A small contrastive image-text model, trained from scratch.
Data: 101725 training examples, 6.5 epochs.
Rows from block 4 of the image encoder, named by matrix and row number. Rows with one number belong to one neuron. Each number is 500 + 25 x the weight over its row's rms, rounded and kept within 0 to 999. All counts start at 0. Numbers have three digits each. After the name is the row's rms in percent of the matrix's.
# gate: MLP gate (encoder.blocks.4.mlp.gate.weight, 256x96), inputs 0-95
# fc1: MLP up (encoder.blocks.4.mlp.fc1.weight, 256x96), inputs 0-95
# fc2: MLP down (encoder.blocks.4.mlp.fc2.weight, 96x256, transposed), outputs 0-95
gate.51 127:492488459511491462530490446509523439478495513501516500526537569507496498523484492536507509517464474531502476562487516462489486530483459519482511529505525512498491494465521467504511498476508507490532472455510494539498522514525529519475533487503519508502513444498526481503503454545484489512
gate.52 089:541544520511499522484486487516447490492478545556512454491471520552490533492494547467495515500507496468444481497513506495459501474485493470499461497500481437486504510484506489480507493481504523469455506500507504468541509510506486529491470493498486536489503531498511523514549501471507448530
gate.53 100:486461487492493508462463548491490512509488485452531457506491509513535474509459529490528510528449483524476521526525530489483519465473474492500504487564475510502517492497486488483508474491459525535465510516490485469486491498476528524491505469527509530518506516471577497518480556513522489495
gate.54 094:455505527523515523519487510467507485509504531514524496512484470512514481547455471466482524471524503445516478501522542500511461544488506513469483491477495538530522504440470494496501479473502507500498482475491498492506478518499466539511453500529494456471537506488533494499499506509482504415
gate.55 101:463466491529513487485539510487523511509513530463499496478476503498526462550498544506487488490491497458529511499551514554499496528519506500486480473500462520505475501534497490525482500480429469477470522546487446500464528521507530499521493550519503500470482474495474473531498539522502516512
gate.56 097:475485498520476514530510498494500506486505506480555540530493500475495490499549537527475487487454481483509489467520532465514488527480499544522493489469460509470459505500468477499501463501506503451467502464504502495486496557506485542492516474501497486526446504515511507500528502522528509586
gate.57 078:516500509497501459528455496452481486495492527558535518487505522507506528521495542499499440504497515545517489560468480515474518458479499529460521526475522522522508504512486507443502519495507471476499485514483517536528506523473541491514548549548492512504487489529508515473478510491489506516
gate.58 100:497515513508494502543516516514430531503475496501507473484521491523518513486501485537507488476492505497467433533474511508535483505490513507546480483504516581504506486496497496473546527495472469542511550474521497481512487516481464527478486491520467509500449511484503450493509511478475451510
gate.59 095:509508485467482503483522502504498462514469476528552522523478520485472532523477537507572528468483501519482505490514475505445493517510504458508470473514489544492517482498493491489509508495519473483541476547475464482477488482510523490505563543548567487511517491517510513518483505516481502521
gate.60 094:512493513472489519482496492514478529487500484525506503462513493484500570497501512486494561469479513494498500489499561502535475511516489497536482450563535487484484480510471508491543517502530459512528514524485499465477463528470488480544526495493516495523481500471465495506486497528499571468
gate.61 081:528482529575490500547465488500517493500516502548519510458504546478536470487464460504504507551440538486500533501500512489483549501501502523502494511465475493503501463495464510497474510520470531475504521479527508493496484505448538493483522534507449497519513511493499549505490480497508504483
gate.62 090:521504480500456492540539502541490431476516493483584498518506507505500499502490562495487477525508510483507519528538530499503479491489490536486504493544486443490479496523500485472513531483502527511540478492514533480498487508508501520503496455475512544522510506517502509499446460513548490494
gate.63 094:516495527499496500506490519501522551523541518547477528484504484477488502463481484490510526516486482461505500471503474499477458525495489510491505492564500482475529518566508479542508508497479472486442516549499551498519496474503530507497485474493491511531489519501458503553571499493524489510
gate.64 099:484517546489497502518478447498493534515448486517517543530533515489522483503494522480521507497525490475507443488471502508529519475464517493501467520546531518536544500535503562505530512479537495496494507460492497535484481503533484515479521503510479500575518475458491498508473491470486509494
gate.65 115:492501515506517536491475479487490515454477471521449430483516480489485522534510506498517489480531527503516509504491439510504510518469506542489507504535537552544541520482496484505498463503510471525486499542501500510473478495489486478513517498503504519493535458461495422499504501533534512469
gate.66 104:500479518504488525486434480567519498484495521548521512542529487479472475479471513497513521470501515508504498503523505479512522527504501464549458536496492472477499531527494528480493486533437462500526524493479509542494499517526499478504466534528526527515467486533463516489501471507469495535
gate.67 123:543467502459525512489469493472519482487515523503558517506510497521566508507500545486478491498477532502484517533515496441428487490483512555508519485495506518511477512486513480486489502486517483494463496519573445495496511512510530464515495466478507470445510499533501503499505495503507508509
gate.68 093:522497562499491499508514504485491502503501457499540454515461483540543474526509481481500502524484468520501487500477486467501510524520447544495474506472503505505487485498466520484456510475502538453495513480509461521505503515513487512507438492511538522518484491540466506484544557532514466531
gate.69 103:470500462501498543474541534504495457494546501527525497490506517523511477495457465485508460517492483496537522484486496534502502490516506535508450519547477501526452483529539481499521499510496477463471492474507527513501547531492485488555520541482500535486507500460484500456503478499499552519
gate.70 103:475481453500528521518499499498478552471502502543523513478516528556507490457518490510497535470511495491476512516488543500437488489553476485486531491485499478488475531507520428494512519493521534495524494529515493500525492481517509535453516470504464470493534476465494489527517495515546491502
gate.71 095:508508489447550475503493481526536493502470520491459508515508522472530512436514487503527513499487447502521486510511461512557547521491503487486492471500484534489473525460508506505468506470520472503490515540513510496496460474488441498537445443529497494506521514513494497495504521513529473508
gate.72 109:503540489453538485503499527482536509498500520502496505487471488505536478488539545479465504517511471509489547462499531504517477463480478485481493490520519487521496491475449531527461467489504509498498517504478451521473510436514522462526488492479556498503491519525482514490456532524486459542
gate.73 104:506514494509536529507484532541469482511492482557447451502517484514495489491497458529500463509494534464485486537513469472496483496499499517456463508475486494543555501528473483481488512501485499502502517466498462525467491501497525451539487451519521472509507484475520496496454471518481527536
gate.74 114:488466481490506533526509509476493535497500511527557493395447503470520470478492473513538475499480503519549527518504447489516540469529516505488496486457468499509502519517501481493479502499528503489539476484527544470520494534487506519485525501511514497492472498521471506497483489496498506542
gate.75 092:531482510520521525515510524565502490509481525506523485536550482474499428510477470466502493504481539507508505490509475456532495488529517514499493492523513487492466474498447539489515472519559498505472494469492500519505487490476502532500482545479520509485511488503536500476450536505516507436
gate.76 104:469535481510494488466495503614515471528501435465518504430490483493521489486505503494488492518528482504504536516501464478513510503500522501503515447513486539486489515508537515530483488526472521530494502533526525489466472515513488503514467482482512505508530513503513515499493506498489529452
gate.77 073:470503480490462503526431447502526444506512539466488472501521522494495529491501455467478536529500532513474479486508482496522481500521520460489499495511466535514483511489469509531455490511497521514509505474487438524521491515491550503503472487479556543505511499534479474490526478499511483493
gate.78 105:488490510515519483513526491495501553467503483535450489491506493506488465506541468503512540494502447496532463494536500506506480527523492505502514453503498426492493456501511481510496475526482534535530523488512495525438550470507491473449484471490475520484484478451461505496508503480510496497
gate.79 092:479426503514518512508530516506500501454514488483501475507507508515533530571505513516544511480532486515529546504507495568473484459453487508529535494499505473552532500506503503475485482522499498496448500506518512487487507456476501473491479468505476508483477516444532500498498473487511479501
gate.80 111:521526520490546484559509453516451490433469521524456501524520502551502501542495485493533519499478537479493547494519500508515490507547475519496495510485511461511511500487522505505467524550479518475497506516523498550482505504474499490476522484512533503508494516456501504472471482505524445493
gate.81 124:519507472505461495502529549537496493479519501525538483533502427512486531548492539508469504495516534476496505515535517554485536469488501497497515510485485464506516450527478465530502510459502456531492514535513441506510515502500543487490511500494475556509491527512478525499501509474497487493
gate.82 090:484468512481491533484523546472507482499508541536499495500525508516497515497511489516496500539534510516493483475500494475459476477542508545481473523460499489464557497474496529462488500499449519492550542513566510494517449511477451496461495490497472510480494526466499520518478497476495535508
gate.83 104:501511493514492499536452518468472501497530493525482499493483466464503545497512505503505517526503503503520545511485518536457506473471503490478463511470470502455470525565514493483507499505449497523472515411500496491505505465531564500517506474479514507486476500509499500516508460462486504536
gate.84 099:509516523532483504494517552521527488508459518501500532499480540494487501476528420493476529506514506473511503489466517490475488506507517505496474571509483507522505502495512512552518539545503524513466459461487497479551467490500513546477490485543500467505528500504495531465466486476481485486
gate.85 097:534535468535483516519426520553510523487511527487497504508482432511542485510498527484492500487531490452489486502440500484495478486527483528489495512520523509522505504499491548503524484513507491557527541511504513514483489496493532495515501511520499465468483464558518487516551518505476491507
gate.86 080:445464499482513522481505528488487484494530494532519536449513495521509500477517527489493498533514503568531519500496512500466520499484493497496510564503476542487549512559506529510475490505502512546502509452505550501514497493526455509534499451489480505502496497513498536499492446500521525521
gate.87 105:511534509496479526510537528553533521477504462531509541545496519460540553543501499479451501500490503537510490498544539508516497498536460511478473495520520503509497522508480479532459468522460439511486499487517499502477484516505507481472483561504501506514498479467515516512469486495517479518
gate.88 106:480495514470469500505496498509488506468494511487528516515506510521508509501508482511501497491461509494539483544511491490473484497507517505502519509528473506516483486538471477579467499455528468449557506481506511511514504503499502505519488505464491498508470518550548455503516531576432470487
gate.89 113:513497480502453538449508505467544470508494483479488477490531507506484486511483511540457529491482455502472480515510533486503500523485450483501514443482508494472493520522526500519507511483490486506497518548468446453470495500510523486489512461504504462500469507518447473508447454499520524520
gate.90 099:470500508472515499502550521513456489541475478491497512535485485556521514561519467560496484444514545503511471519488503497462479478510520521479516533494463521504492497499503471511521484495455468490504489476486467498480540540513519501478459496515505515493492496509450487487517471522478451511
gate.91 106:523544519499493494515532512512446485524502490521505459514516460466488496461495492454520523483517481531478469495485500513508498439518512497505488509569480500514517508463471506500528520506549483478504460498494499462527511495487518519526481478506491490543486477582534486544510517467502488481
gate.92 106:472502520543516462534514503498493506497481481548510487477505453490524464480519527511480461466483524538550475527500473476525505492510534515489500495541404484500522518465461471513468494513462492489492536476501498497519519523534513488514509477504502499448470502470499486489516484507506543502
gate.93 085:529502501472476491486453498492480514543511519489497477511511481485487480485484477478536506515487483483560486508508509521524516523490516526501504571489508552466516482528510479542497515505532471499484521492515451494470503506476556466476499486484542500505515536546483503495511514560468551535
gate.94 106:472490461507521476505512475522500492477504538497565540498496483514465488459516512486511533479503499521489489533489491482508523493495494514511493524550492516534503534523453536509450500447530465495520518521533515518456511488528534507477434531512526523509459512488521490520488533508459524513
gate.95 096:471506462519521504496450543487522496496482489522506506511496466535527480519520502520484501487497486457496500513546483541510495523509504452511518557441466468450519537486493525531498503450513505462489493449500491512479537535507504535499529475551515524464489471491469504517502523503491484507
fc1.51 128:489497490515511511502489537506499531505486448485556504458525541484470512527499481522472513468514467473464519448526564529536476545504526500497500479481520494490502500487543492472527499511450480511456515532467515486489473491478480484499499525487494476456493506524470528499505468486449506477
fc1.52 084:491473486499536458482486514533488498511531522557543509480501483453511509507481493505517500533494514550576529505459546534538524512503509498506538523479539518494461475498481479463496487482514492530482484487520482557500524484483503500518469493478515485486468471465496512522457505480472493481
fc1.53 097:533542535511491500486491526483504469524481518473528486482502516503480511479520546508485508534517520521515479485567450545521509501483468512457496500466474500449512510503490526484492519459547503500486499449496523508505460519531492487499485458496524527466500456507495531511508544473551506475
fc1.54 093:529482499504487494462511485535507478481522461472494506541503486500494527457531536518449468502514493490473521499482469454478534493490503518510532528516492458443496487515554521515481510548501500500480541509500490491507495490509510464491557501481505550532461470515485497485502497510509510574
fc1.55 105:469480480494497475478492513477484447507525495493509505476456534496510518451460512504497521490492456516533505464510491517549512499506466514508531515497507528446544513502527480499503484492434500485557508436516557501527539486508505534489499519493547508495475510496499513531480527476488510496
fc1.56 098:460496467478503527501500484484491518524477507525496492535512494535537476487477496504506528496525509531500479496506503535486513557485499534522475485437473500508449494468496504542477560545506477460540540460510514543484506521531497457490503478499520528492535516502505465467499476497512513457
fc1.57 072:518517479492529490498501513473484460462487517462485530564482463468477484525491522500556532550466482493507535470541531474515491487476549512552501482501507513563506517485535507480503485479485536560496505474507512499474479489526543477514530477484506495498502503484517510479491496528519500486
fc1.58 104:468455529477490512507486500502492485507506528505491501519506505502461556519538478455501497489488542502482466518516487487480499506509513497452510499507470410532516500496545477504458526490456534478500489484557501492474462493516478482496496555489516535495508504464504502497469492461499502547
fc1.59 099:472550483515448501513474500562524562515523491480489501502476526469436526501480498523517475462509496499492494527537523478501500515471483554498508478516514525529491508461475536515507497508499471502520457522486525472523486518493493483516536486470483520548480486490478544524472480502503539484
fc1.60 095:456499526498448499542488465478534461504526495463487505509489523491503456499493439507488469548475496507492542510494519499505504483473518459499463591446488492497493518481499504500515496475505515494499481470543489523505482479533503525478508494513514540522486509504534510504488503502468447519
fc1.61 079:454507539497501492466513481506517531490468484526491513523508485514433453485490502513506519493539493510516471487515478490525480506522531507505521504467503479480480557502546502513507545479493504506497499509456483506481500520518465503492484456503522511516491521504509424523521552568509480544
fc1.62 085:520529475514481520528508507444512452466508498458537509489478502503465506491497564511508496485487497460517498502536527497515448485517492507491485491498489476480507479524494476489505521523510504543527511538508466521485492505502489514525529455499505457525504486486554531511497409499550500497
fc1.63 093:541525515503498523519505503497500495505523502428518493487504489503508498509499495499490471537472448531484515488538494470507537476489512463478494515453482454487482530509493515490513516508496483467499508499509520476510536509429547542511509479489454516435507529450484474505524501516519514551
fc1.64 104:485510497514499503480529504495490536499484500475475526541532539517521483482484546484501520511506496501500469482549519494515455468544519511477495546561481498524517455499483535510454494511511483506501514430511509533493479523498491529467539499497493502525434473490517485536494519459512534504
fc1.65 112:501518511506511527481485497501540493506473518486458437525489508493489469489505538506535486533521548486526468503515470478485491483495503477468502527458568546528510524498508476473497471491504516530491507500479475478533503500482467504495452484543497513445525451494482453507504469465483525488
fc1.66 105:538474507479453499520477494559487465492503485478503501505503513509510544496520503512545492512496509478511467484480520503536495465488470489469493527485497534535477506457487504513502419553516505497487531530467518507498525540506487494493506557522488520535450491529537483503501485513470487544
fc1.67 113:504521514533506494566492490507524477532499502504435500500536483521503455480503562475519508534520474478507480478465488531516542508481505486502479543520515515459501497481498492433535535505446487529464491457457490503479496524500493499505538495504514468521524512523505482496473471507489499488
fc1.68 090:467458537465535545493504489507505487541518462477506528532476478503524511511500497531520470485475522508479530478518473453494489491560479503473477496522445482443490500527505524453501503431522472459502495517520541495499493509522501506525487510504531479485498515455498500486512532474495514484
fc1.69 104:536488476528454522507499496513494470496505479532540522480451505497532491509524514494505506499485562500510507506490504493524478512482518557491467503573523494468478457499573483500497498452486481532471521530490510507522494522518480497550547466497500536501492526494485494464496495516490537489
fc1.70 104:465544486504513501520529532520524481509514444492487493512480463496505537506514465502468494575504502505468501483535498495515494521507510495487502498509511471460481461540517522537540518507501509499525510493496516477472441479471482510520542477460492518493528489544490488522467426480491520481
fc1.71 092:483473520513487493479513558505483507514498474466502510532500480502504501575502503494485484535499536546504530488512498437429491496461502511475528534514501476518520504497545504508486492519455516551486485500470518501545506495502527519487471481499494492506501505499527453537543546531507496488
fc1.72 103:485533506531501478497498486517506473521537486498558546514546507509508473497489467476508489504472541510496527504477470504467504499487495506507473446475476537490472499526526481531528564523510478457536454494518514511506466498490509538487500454490557518498496495531507526481487453480529510472
fc1.73 098:515499514502508532492499527493492498549501501513483431505444519547507501510516489524538505506478492446482496511492495503482475537511509469478494509488471487479485508509488486515515499519420496484510502475496460481440495487507481518539498499503474451536460522513486501497521561531464502541
fc1.74 111:509468503476477464475497535523485469492471439520504512583482472479513526548514555483500504508482489469561501496503509516507479482516558530498502522521495527524468479495503491529512525501501483476488502491502480482474476503504499428497518510495539502515481507505494495502504491491517554455
fc1.75 093:503482512477535529462523544567494479514496470464472488497475480501511443520505514477513486492526465514495502495468566502537523485505490522532487495499509526538499527505523490491500499546512463482516512504502510513541554478486454488529510524542535539504488519493519520459476466515489481492
fc1.76 107:451500504464508464493504472632513505502510522507523491453545507480511507498491488493501496532490464500482545480538476531505477495469519496452502462506509502491487492513511503534543496537497486497518518522535489498542536478505500501500486504498485521491500507531501501460523490513487496517
fc1.77 077:491480508473495542515496469487546495500512523545485529464508503494518481478490503457506502522494506518524486499489493496502491500554484474470450524451451511502471524521498509460467530513495508490478543529503523470506538528513571538486527485494552513463503487481500495500511526500508452455
fc1.78 099:477503483492464450473502502508472522446524495513495546483495553528499481515462447517478523461530495469438512513515494495513495504503470517491497507474462496521535462555522503492508467501487514544509491482470504480517513529504459489463486544497529487506522495480448543502484521493501494515
fc1.79 091:495522526474518518431469473478484538544462489507464487537474525491482484494521522507505474486486499455481485512470550464478521537528475519479493537499503504452461528497511468468495500500476509502509528530510551506509486482503495525535536550479533512508507487468460494501488531489527500497
fc1.80 104:509467478516565517492524539507559503519474508500507451465486497499441528489503475461481446510509547510496480491482468534497521500497541479478451489460509525465492514496493474498500508508542509500525496461497488497456489550514522502520475505507490509537485508530526466472500514507492501466
fc1.81 119:513481513496479469515494527562500564524498504500511470510538489509500544565488507487462531460473517499501514459509496529419522482493485505523512508473540508511487499498502477533488495529506440507491514499455513525532511520501543495506527535533506503483507463488496511516483503506488499461
fc1.82 090:537551490487523484561526459480497473500522511464465478498487515495498493483462546505477521481492466491478489535514491482448495538521527499447496510488523465532514472500520514455500512522465485515495493492455498528550529512528471482508488516509509495481501494540497471513454513472518532535
fc1.83 101:494512529500509492474489496504471505513481520510451473494506519498493527492497445501511485539506564527507522518496441539466526482507560482510506465482471489525510530554508472504478504515461520499466533462502491476504478522512500492447504545498523476508525479502493528501497492468443497541
fc1.84 098:558490458506464505484480455512485515497530564483508495482516515516481488465493499508560446510483513534512479504478517496472516460512529489526513512499481489506531484519483488450472488497472503469510492417508551487475514472534497504536489525496501514479526482487530489506503482506511459493
fc1.85 094:501484489474529468499548480557518500497509463524473482491504549478490533517508481520539491505491482525526527501543471524475497525509500430494481543501491517468492500484490478496462508458483532456471479487501551483501506496498469514495501484502461536503498559470472501470492497491547499473
fc1.86 084:522480533540514525503559508510544512498522484437483526536509499533511506502539535474465479484517477458518472508503523458489486484533494507484495505481439543486492511499497500529496522444510453526511478525515538489522505466506497503444520463497512514475519488532487509523470508494504506515
fc1.87 115:470483518504497484527509480485513525514471491463511472519500515517503453460534498505516494496506485477497496528476456482500504505527561484532495546456506526476489491523487521440495520459519551524519508541494503505491506545490492496482572511476500504491506495466514473506452496499430491498
fc1.88 112:512502473478514518497494497497512480501435511518463481497488480511460515484497509488462502501517479505549488483508538517538490506515481484526502469452501504469534492493483535463526483571494545458457546526529512493512486504524509545502502510503471497532462510466550492527504514451523498495
fc1.89 102:490500487494502513515510494497495505529514443497473525510512491487493503494486531490478502501535527502521516518507551519521507546486478537501502490429471519497510525482510490538526521558496553515473505450508544503500503467494503550468509520499491585525509517475500534482488489545474494494
fc1.90 099:474483488542463503478549473492536521503479483472501517507492520504499487484473495501469535513473462489499502460504475480532468493525469495533499488494546458488473466487527522520538492571549530517510497539469532482516516504500499489479502482493510514524522455484523520500542486477547544493
fc1.91 112:496515512539508483450480510503479486483498490477493486487521503490507577578515491530535465485511511475498511523463534557516471485497494492538495524543481480505508488503500540470493504501504507525483493502511501511513480512487472459457513527490451500540522482436486469522501499531521496470
fc1.92 105:507493469487519478509504529508509480523519460446459491533481462456472487514514519496491498526501467468550544510493477552493502535536495512478513537486512503487493453506545491461491459496514516502499542523542497508490493507504504485500498519505477522412469504534520521501511514483494522524
fc1.93 089:464495499480508503474449483531516434527482493529466512514470542534508524504531519522499474487500477511508497499504531508507487506530474474485557538486511463481484483479528483561495518505510499527488491526498482462514500463490484478516497454475531469489497539501534520554521460516534527497
fc1.94 105:444497520504472504486484524506527483486457498465500503518502527502517536545489489522485501500476500484517500480486518544492486529471459570504498498532493537504508454473502448527529515520519506489519495471479541488522531496431499496531529474479543554498496493507538492476519481495496523478
fc1.95 089:441514511494510537535478498464499499519529546459512540496488473512517544492482510481505479514503508542482524477493518492505493498543501490512499486577523549494460499501505499500501475577518519505528505512496469509559503502476484510488497458461502557493501526497534484488501522510507509485
fc2.51 124:531512474499503513490547518480467500491513489471478514507522497511471505505495490500521506484478517501524518507494467554454511529495529513447517508524504485507472496516492451426531532515537536504512531472438477502540524516482557536514517480527466504527542516500505509508507459491501516478
fc2.52 079:483509509499468527480516484489500532453495518536486502485430442526482567498499493563507426527453492487471550503516499458477477486496495476497551460524499490517478531503519518499461499484480501490475501481497499493534523518493486481498510484474509515495510499537496501492507483498513523475
fc2.53 103:526526459514513506517515499466482491487458464541497496469486519508547460481506487509532461500476500512513516495508471439480529504474477488473490503585484444478493493486514515466504470496504533516478536535510509518469521496530509527515490497495539449512482512503448490481473515512496488485
fc2.54 098:530509514497525496525495526507514553500511473547542482473481505498498481534508512532470528473520506528477533465505501512507510508555493522525479518474514503490556522510476511534524531492537567510477486487501498518561511513543532480514491500543498553527485484472481509491489496481517494456
fc2.55 103:462519534493511506513505525483485468488499523463501487479465499492483474542468526493474535467439539507518522507547468490443482485518541471482515504487492527532508507484506504500481501495547472511497515451521500502443481515507479539545488436487489500481503518500480496492483480503554500515
fc2.56 100:502463509496469552513523483518501528489510471547434483465487501496494544506518463516478498479530487513439500525506500478476495492507515497478516483496501489536462530536485516505473507496469529520500515511534519493463486517520519443487484550485499524528510501502557443505492500503536485462
fc2.57 082:504472502494475478475514491510450442451549503483520504503506538517531505491527478476492501490502517484462522556532556481516485527490486500501444448498532459503494524473515498460539527472526519470504460508510508523481506486477504496460530514499510520518542507484525484493488524482474474488
fc2.58 109:482483480515511506477488530505503476515503540535553526459463497528519431522479469527501502518458500480521471538504472453494493507538495497539541506508481514479522488544485521489482538501560495517523524465516529482489550499506509514487514449510513495484477470520500515515477504475484480472
fc2.59 089:505500508483518529427493501555501535461488494524509538503504472524523449454518512466505494505497502531491445506489476474466502495502486484509492497517522546452473522490525491483516484544468539514515550524443509523516493519516510512493483483494528495475480526497487493514441489485484521516
fc2.60 089:456527473492540503490499509447498467519500554541504541472473497508475512500478421512496502489552525492484475515472469531511540508486505515487462480493500505493501463490525494506511515492490487522501499512478523471547502476497552516461503523474507527513512529469499489468526479545529464499
fc2.61 073:533466497500442527481480512483520517501504504511482503459548502512498504500463517461520484517502503482523507472494499480519502488527518507448492501484526529423551528486525479489465498554520501497495487520458513518512525460519525476510486489527517472484487525513544457462526554489509515498
fc2.62 091:503504497435513509473524475508465501506493499489462500538485519521542510455487500472522469504491488533564492479516507520517526501459530559489453500472510542489441493499448509506518463499521479501482478519499494499450491473542520493514496488486501477495521472491492499457458519479497477498
fc2.63 084:486531499492490482489490505514504468502534512522537498513500502491568512515503449524486532479502492470539487524501467480522537482434516551515508498486494526483487499508508499497492526513513490487536511549486511497532440504500499550494474487521505522420515484482518525524462495542468495520
fc2.64 106:481480490504529503471504463511464519536496490480483468474452559449461489506516506480488508514492492448446436496522442500505474489485483535536499497528517507506523510498495505474476479459495523502514451483485508507487538493471469475515468534523480527508502470493491484512526509469502471478
fc2.65 106:547494479505532483482481514468471505498534502509505541462453533496493496491487499567469540511459502483500512518498500502490518472523470515508474512490500493490494486463509449458498497499493466477515495532523509524538471495505511548543486489485494491485505514500504543508513579541485556493
fc2.66 109:530488521509510492464521528467477522510513520527516468463486472488500528454515489497536461462519521495479495524463488487554522513446480488500455514511468479523461500476502502482459495481503455492489514507459511474528558511484489511505505582510510467476526475469526501485492506495499500495
fc2.67 119:495503479489510436514502539509514510522527497496502445524494505517491505535496504500451505455524490502480510486528547505512508482507466521502501489540554486489491487485469513510509512462534557484495461529468539477506541508529483519473449523477481530487458465518496466510539517523505512470
fc2.68 094:521515494492487477549538478524504520514524468522481528505540534483503517495539489525543509468503505522556513510504500483496499536488533498515520492483482587536494519484505484516469503479540499513486514546470534516478462556508522521495514535501475463480503495500524496496493503518523449532
fc2.69 099:475495451504531519475471486443511523444481500480518522539490505521474506528505502519520496522499510478443499442491528567492538506506479491462499514500515529497539508522492479533482513524483503479515450484473496532460519509458485499506528524501516496535524514505509529515509470462531513518
fc2.70 096:469562468481470492507493453473492517541495521486467488507561475530491509516494483500492519506480494449558544500500500447447475501499470521492472512503494510484519522464501472479496536452500501506491472487490492508511514500472527490558459493511490507513470457484484488508465505489474476513
fc2.71 092:527487541495519473500494520488482552511485489483484510426432497509551465501502499540514501505508503514510508561484502503500523490468480484521489496497507495535560503472497517502480461504476496479543510515500534499463497537527510529500503484480506466500539499471441549473512500501509519500
fc2.72 102:481529480495484479487513543516508518488462506522561514452455518499487539529511524527486517518512490515556479529489507506456527507454502487469500487500495517517498481543573512497498559502490461517498500527548532492488491488492513494505508497499496534521482523519459482551533492477487485505
fc2.73 101:488504496494480498476503471525438511516519450513522483464578549495486470540500462479549509519534517496458489493528503499487502523502499484453524477518532506536452505527483517468455469510467515507513477517471498500514517491499473475502505507506512491489496480460513500541507498519442482499
fc2.74 101:527524501513498499534474442493498494478499503501493509471469487495472516487464535515490525534538484442519491471505509503444479500511508530492505500436502475503494437478505469475534470478510496499494506470525556494482455460513467472484523482465491488512506494527497551496476476540505485488
fc2.75 094:545477506485508481479504540522540506477520473454497523537512558518473534504522506450467525473515486469512507506523511543509503489532496511555500508488481559511508519487516517498527508500481502485546518488505507455507519512512524468498513506440510470498482522533513512477507501485554552511
fc2.76 103:506511498486511487486505488506539567498493504504514489481516516487458551502497497476454482504512525511476533514497526499527532505438482498527493500520543505499509531494489508483588514538539500514548529512559509496456474514500505529470527487482483496505504487504466509554511499483535506505
fc2.77 081:460524529495473533512511496513489473518493466526519548473495476511530550521513470467490491498494490495500501509504497468496494491526501444501470518544486506484490495480509497506465548547484503506498510500534451531503504489502555548573522473502503551499523496499523473512534534505456501486
fc2.78 097:491507517522548507483491510460497493470485479527542538431472493510498540510483472532551527525494496498480516484509493499462500480472518479471468519517527481480486525494527506525502465505475490501510508504465500486543532471498503466467504555474492523500473492520538501500493564545470498467
fc2.79 095:476504509505495515447496538523479523493499502529518464488512475502444511455486531531500501495490514495480501489487467507488519503497486492485549477524493505499486497519489486477495523557500470526506489486498504505500516498502498524481498573565513574499476476523520460461491455556474470516
fc2.80 101:503565474492495484478492516480489456506518469518452508497506556515525469543487524484487515535505480486518491490482491516556502511517506516484501481510474501486489486500467466459504491496491504502461504488576490494493491487490500536544501502484463493515519511551510568476514475499559520488
fc2.81 122:529502485558516491481467479552519486479505514500514519490529489520502447495488426527456466505479495510500454492497491512494450489503509488484497546489507530486544477500528514493537532524520528494519541497533472540489498520517491506524515447502501449527472495525475515525528527492502503502
fc2.82 094:511524467502521524515498554506499510548496478448510507525499533525468456488481525471512479529538445497517512492478526502490505501475533458490491506494476535518464512503499549505523502506507453513525527453494502510487498501477508491498518473481548543476539513509520549471518478509520558489
fc2.83 113:478478459518499486489512506499501465510497517504506484534494498488522507535510504512540518496484485495490497504499483443498522523490486450501527529492470486485491515476486556480482531467476459525502509522478492538511528504498472456547473545498520481516486593488540464532485476474472470513
fc2.84 099:497472485469518503486508509504498494447489492520506531532502498510490459494513477479562512464514510541520538541485442528513480465479478508556494500496458469486514504557493523448494529490522485509497482510456510535451498524461499530523523479494527543486496500508500506525511522490467525500
fc2.85 108:492488467480493487492512534485458514501509475531511523462519513514514452573515478497528477515502495543525493538474518513491481499510505451517503488513506585522537516467534524554521495514524468494533486520512518521483489508505526504515479487481470459516477520540528508516490529517475478508
fc2.86 079:494475497482513554503493496496502539465505499515495436471502487502517498480487469515524547560476462506566495486461517508473488524503494495502490480495500484501502454518507516473510511453520537477501515529552511548481485494508536486494546500499517556457511479527508505510508478526464479491
fc2.87 111:475505437462544500504507519504477510492519488475474528494529529498517516478491496499496530476473488513477498464543453474490473462470482495513508498499533492491501510528475492495462501486489473511505455502489504511459488509490489519496566502487514466470493444531495454515515468439480440513
fc2.88 119:499526419487484492500473504535507481509529525496478495522501511517530499455499519490492508528532484487502526480499516558470516485527451491489438490479498465512494511484499516507519516463572474501495494462536499500483523507480500525512491478463498459506538494469538457493531505485509536525
fc2.89 105:477501520474489503508505498502457501478517531502476540499508469505509513550521512518495512519517504515509547559519494475475504517457498504504500470504528516485505469482539499496516529504528504477452506533467486465492503504472545456515518543503571546539453508506486487497477475480516455466
fc2.90 092:465476494454502494530487503498483530500473509495479498513492532500475509488520520542453479503499500468480556490521482554469446530451496485500522517510536480476482500486493465474511513500570487496478492452533520520482492475521546514485476504500502514491486515497466441453480525500519494504
fc2.91 116:534499487457485484503499408480526510511547516474463536482479470481514495502490472470497476520494527492509480529525499500491485494506481469534498481493496520514512535472501503484535509486524503490491490511510458544476493498534433482500504519498457494527509459539431514530496513503538491503
fc2.92 103:510511485464481514491521457464467513476476492483517485520481519502453506456487483441470526555468488528562506530520500521492505497487465484490460463492486510481500497499468502459517506484529536489514525501472479536478486492475535535487512513522487525452485517521533542474499451507501508500
fc2.93 090:559484526509494493502503491539531455477509470498474520544516540503532514541510505535496518433512542493497497533532454509504501479534481502553498548497508518515540511531514474531513492503476475491534478541506505495498530525482551536496509520494481513509524473494505472517476533507528498494
fc2.94 098:470472481508515474491502488476478486484519498483557496459488571483515460499514502512470514505486487480527491510502492513528512521471511470495513498544497490507484493505476576530506516521478496536521494473546523499469554495490537452458529520504498503464520513492483494500495487450557518482
fc2.95 092:492526471453539498495502465504530479504498548486476474484506481473494544469515503520490504491498478492471494520568527489456473519505499458519478520495518437483509547491491496507515500517520527478551536489506539532507481483505478538490494506519490484490520482507462485490529479479426487482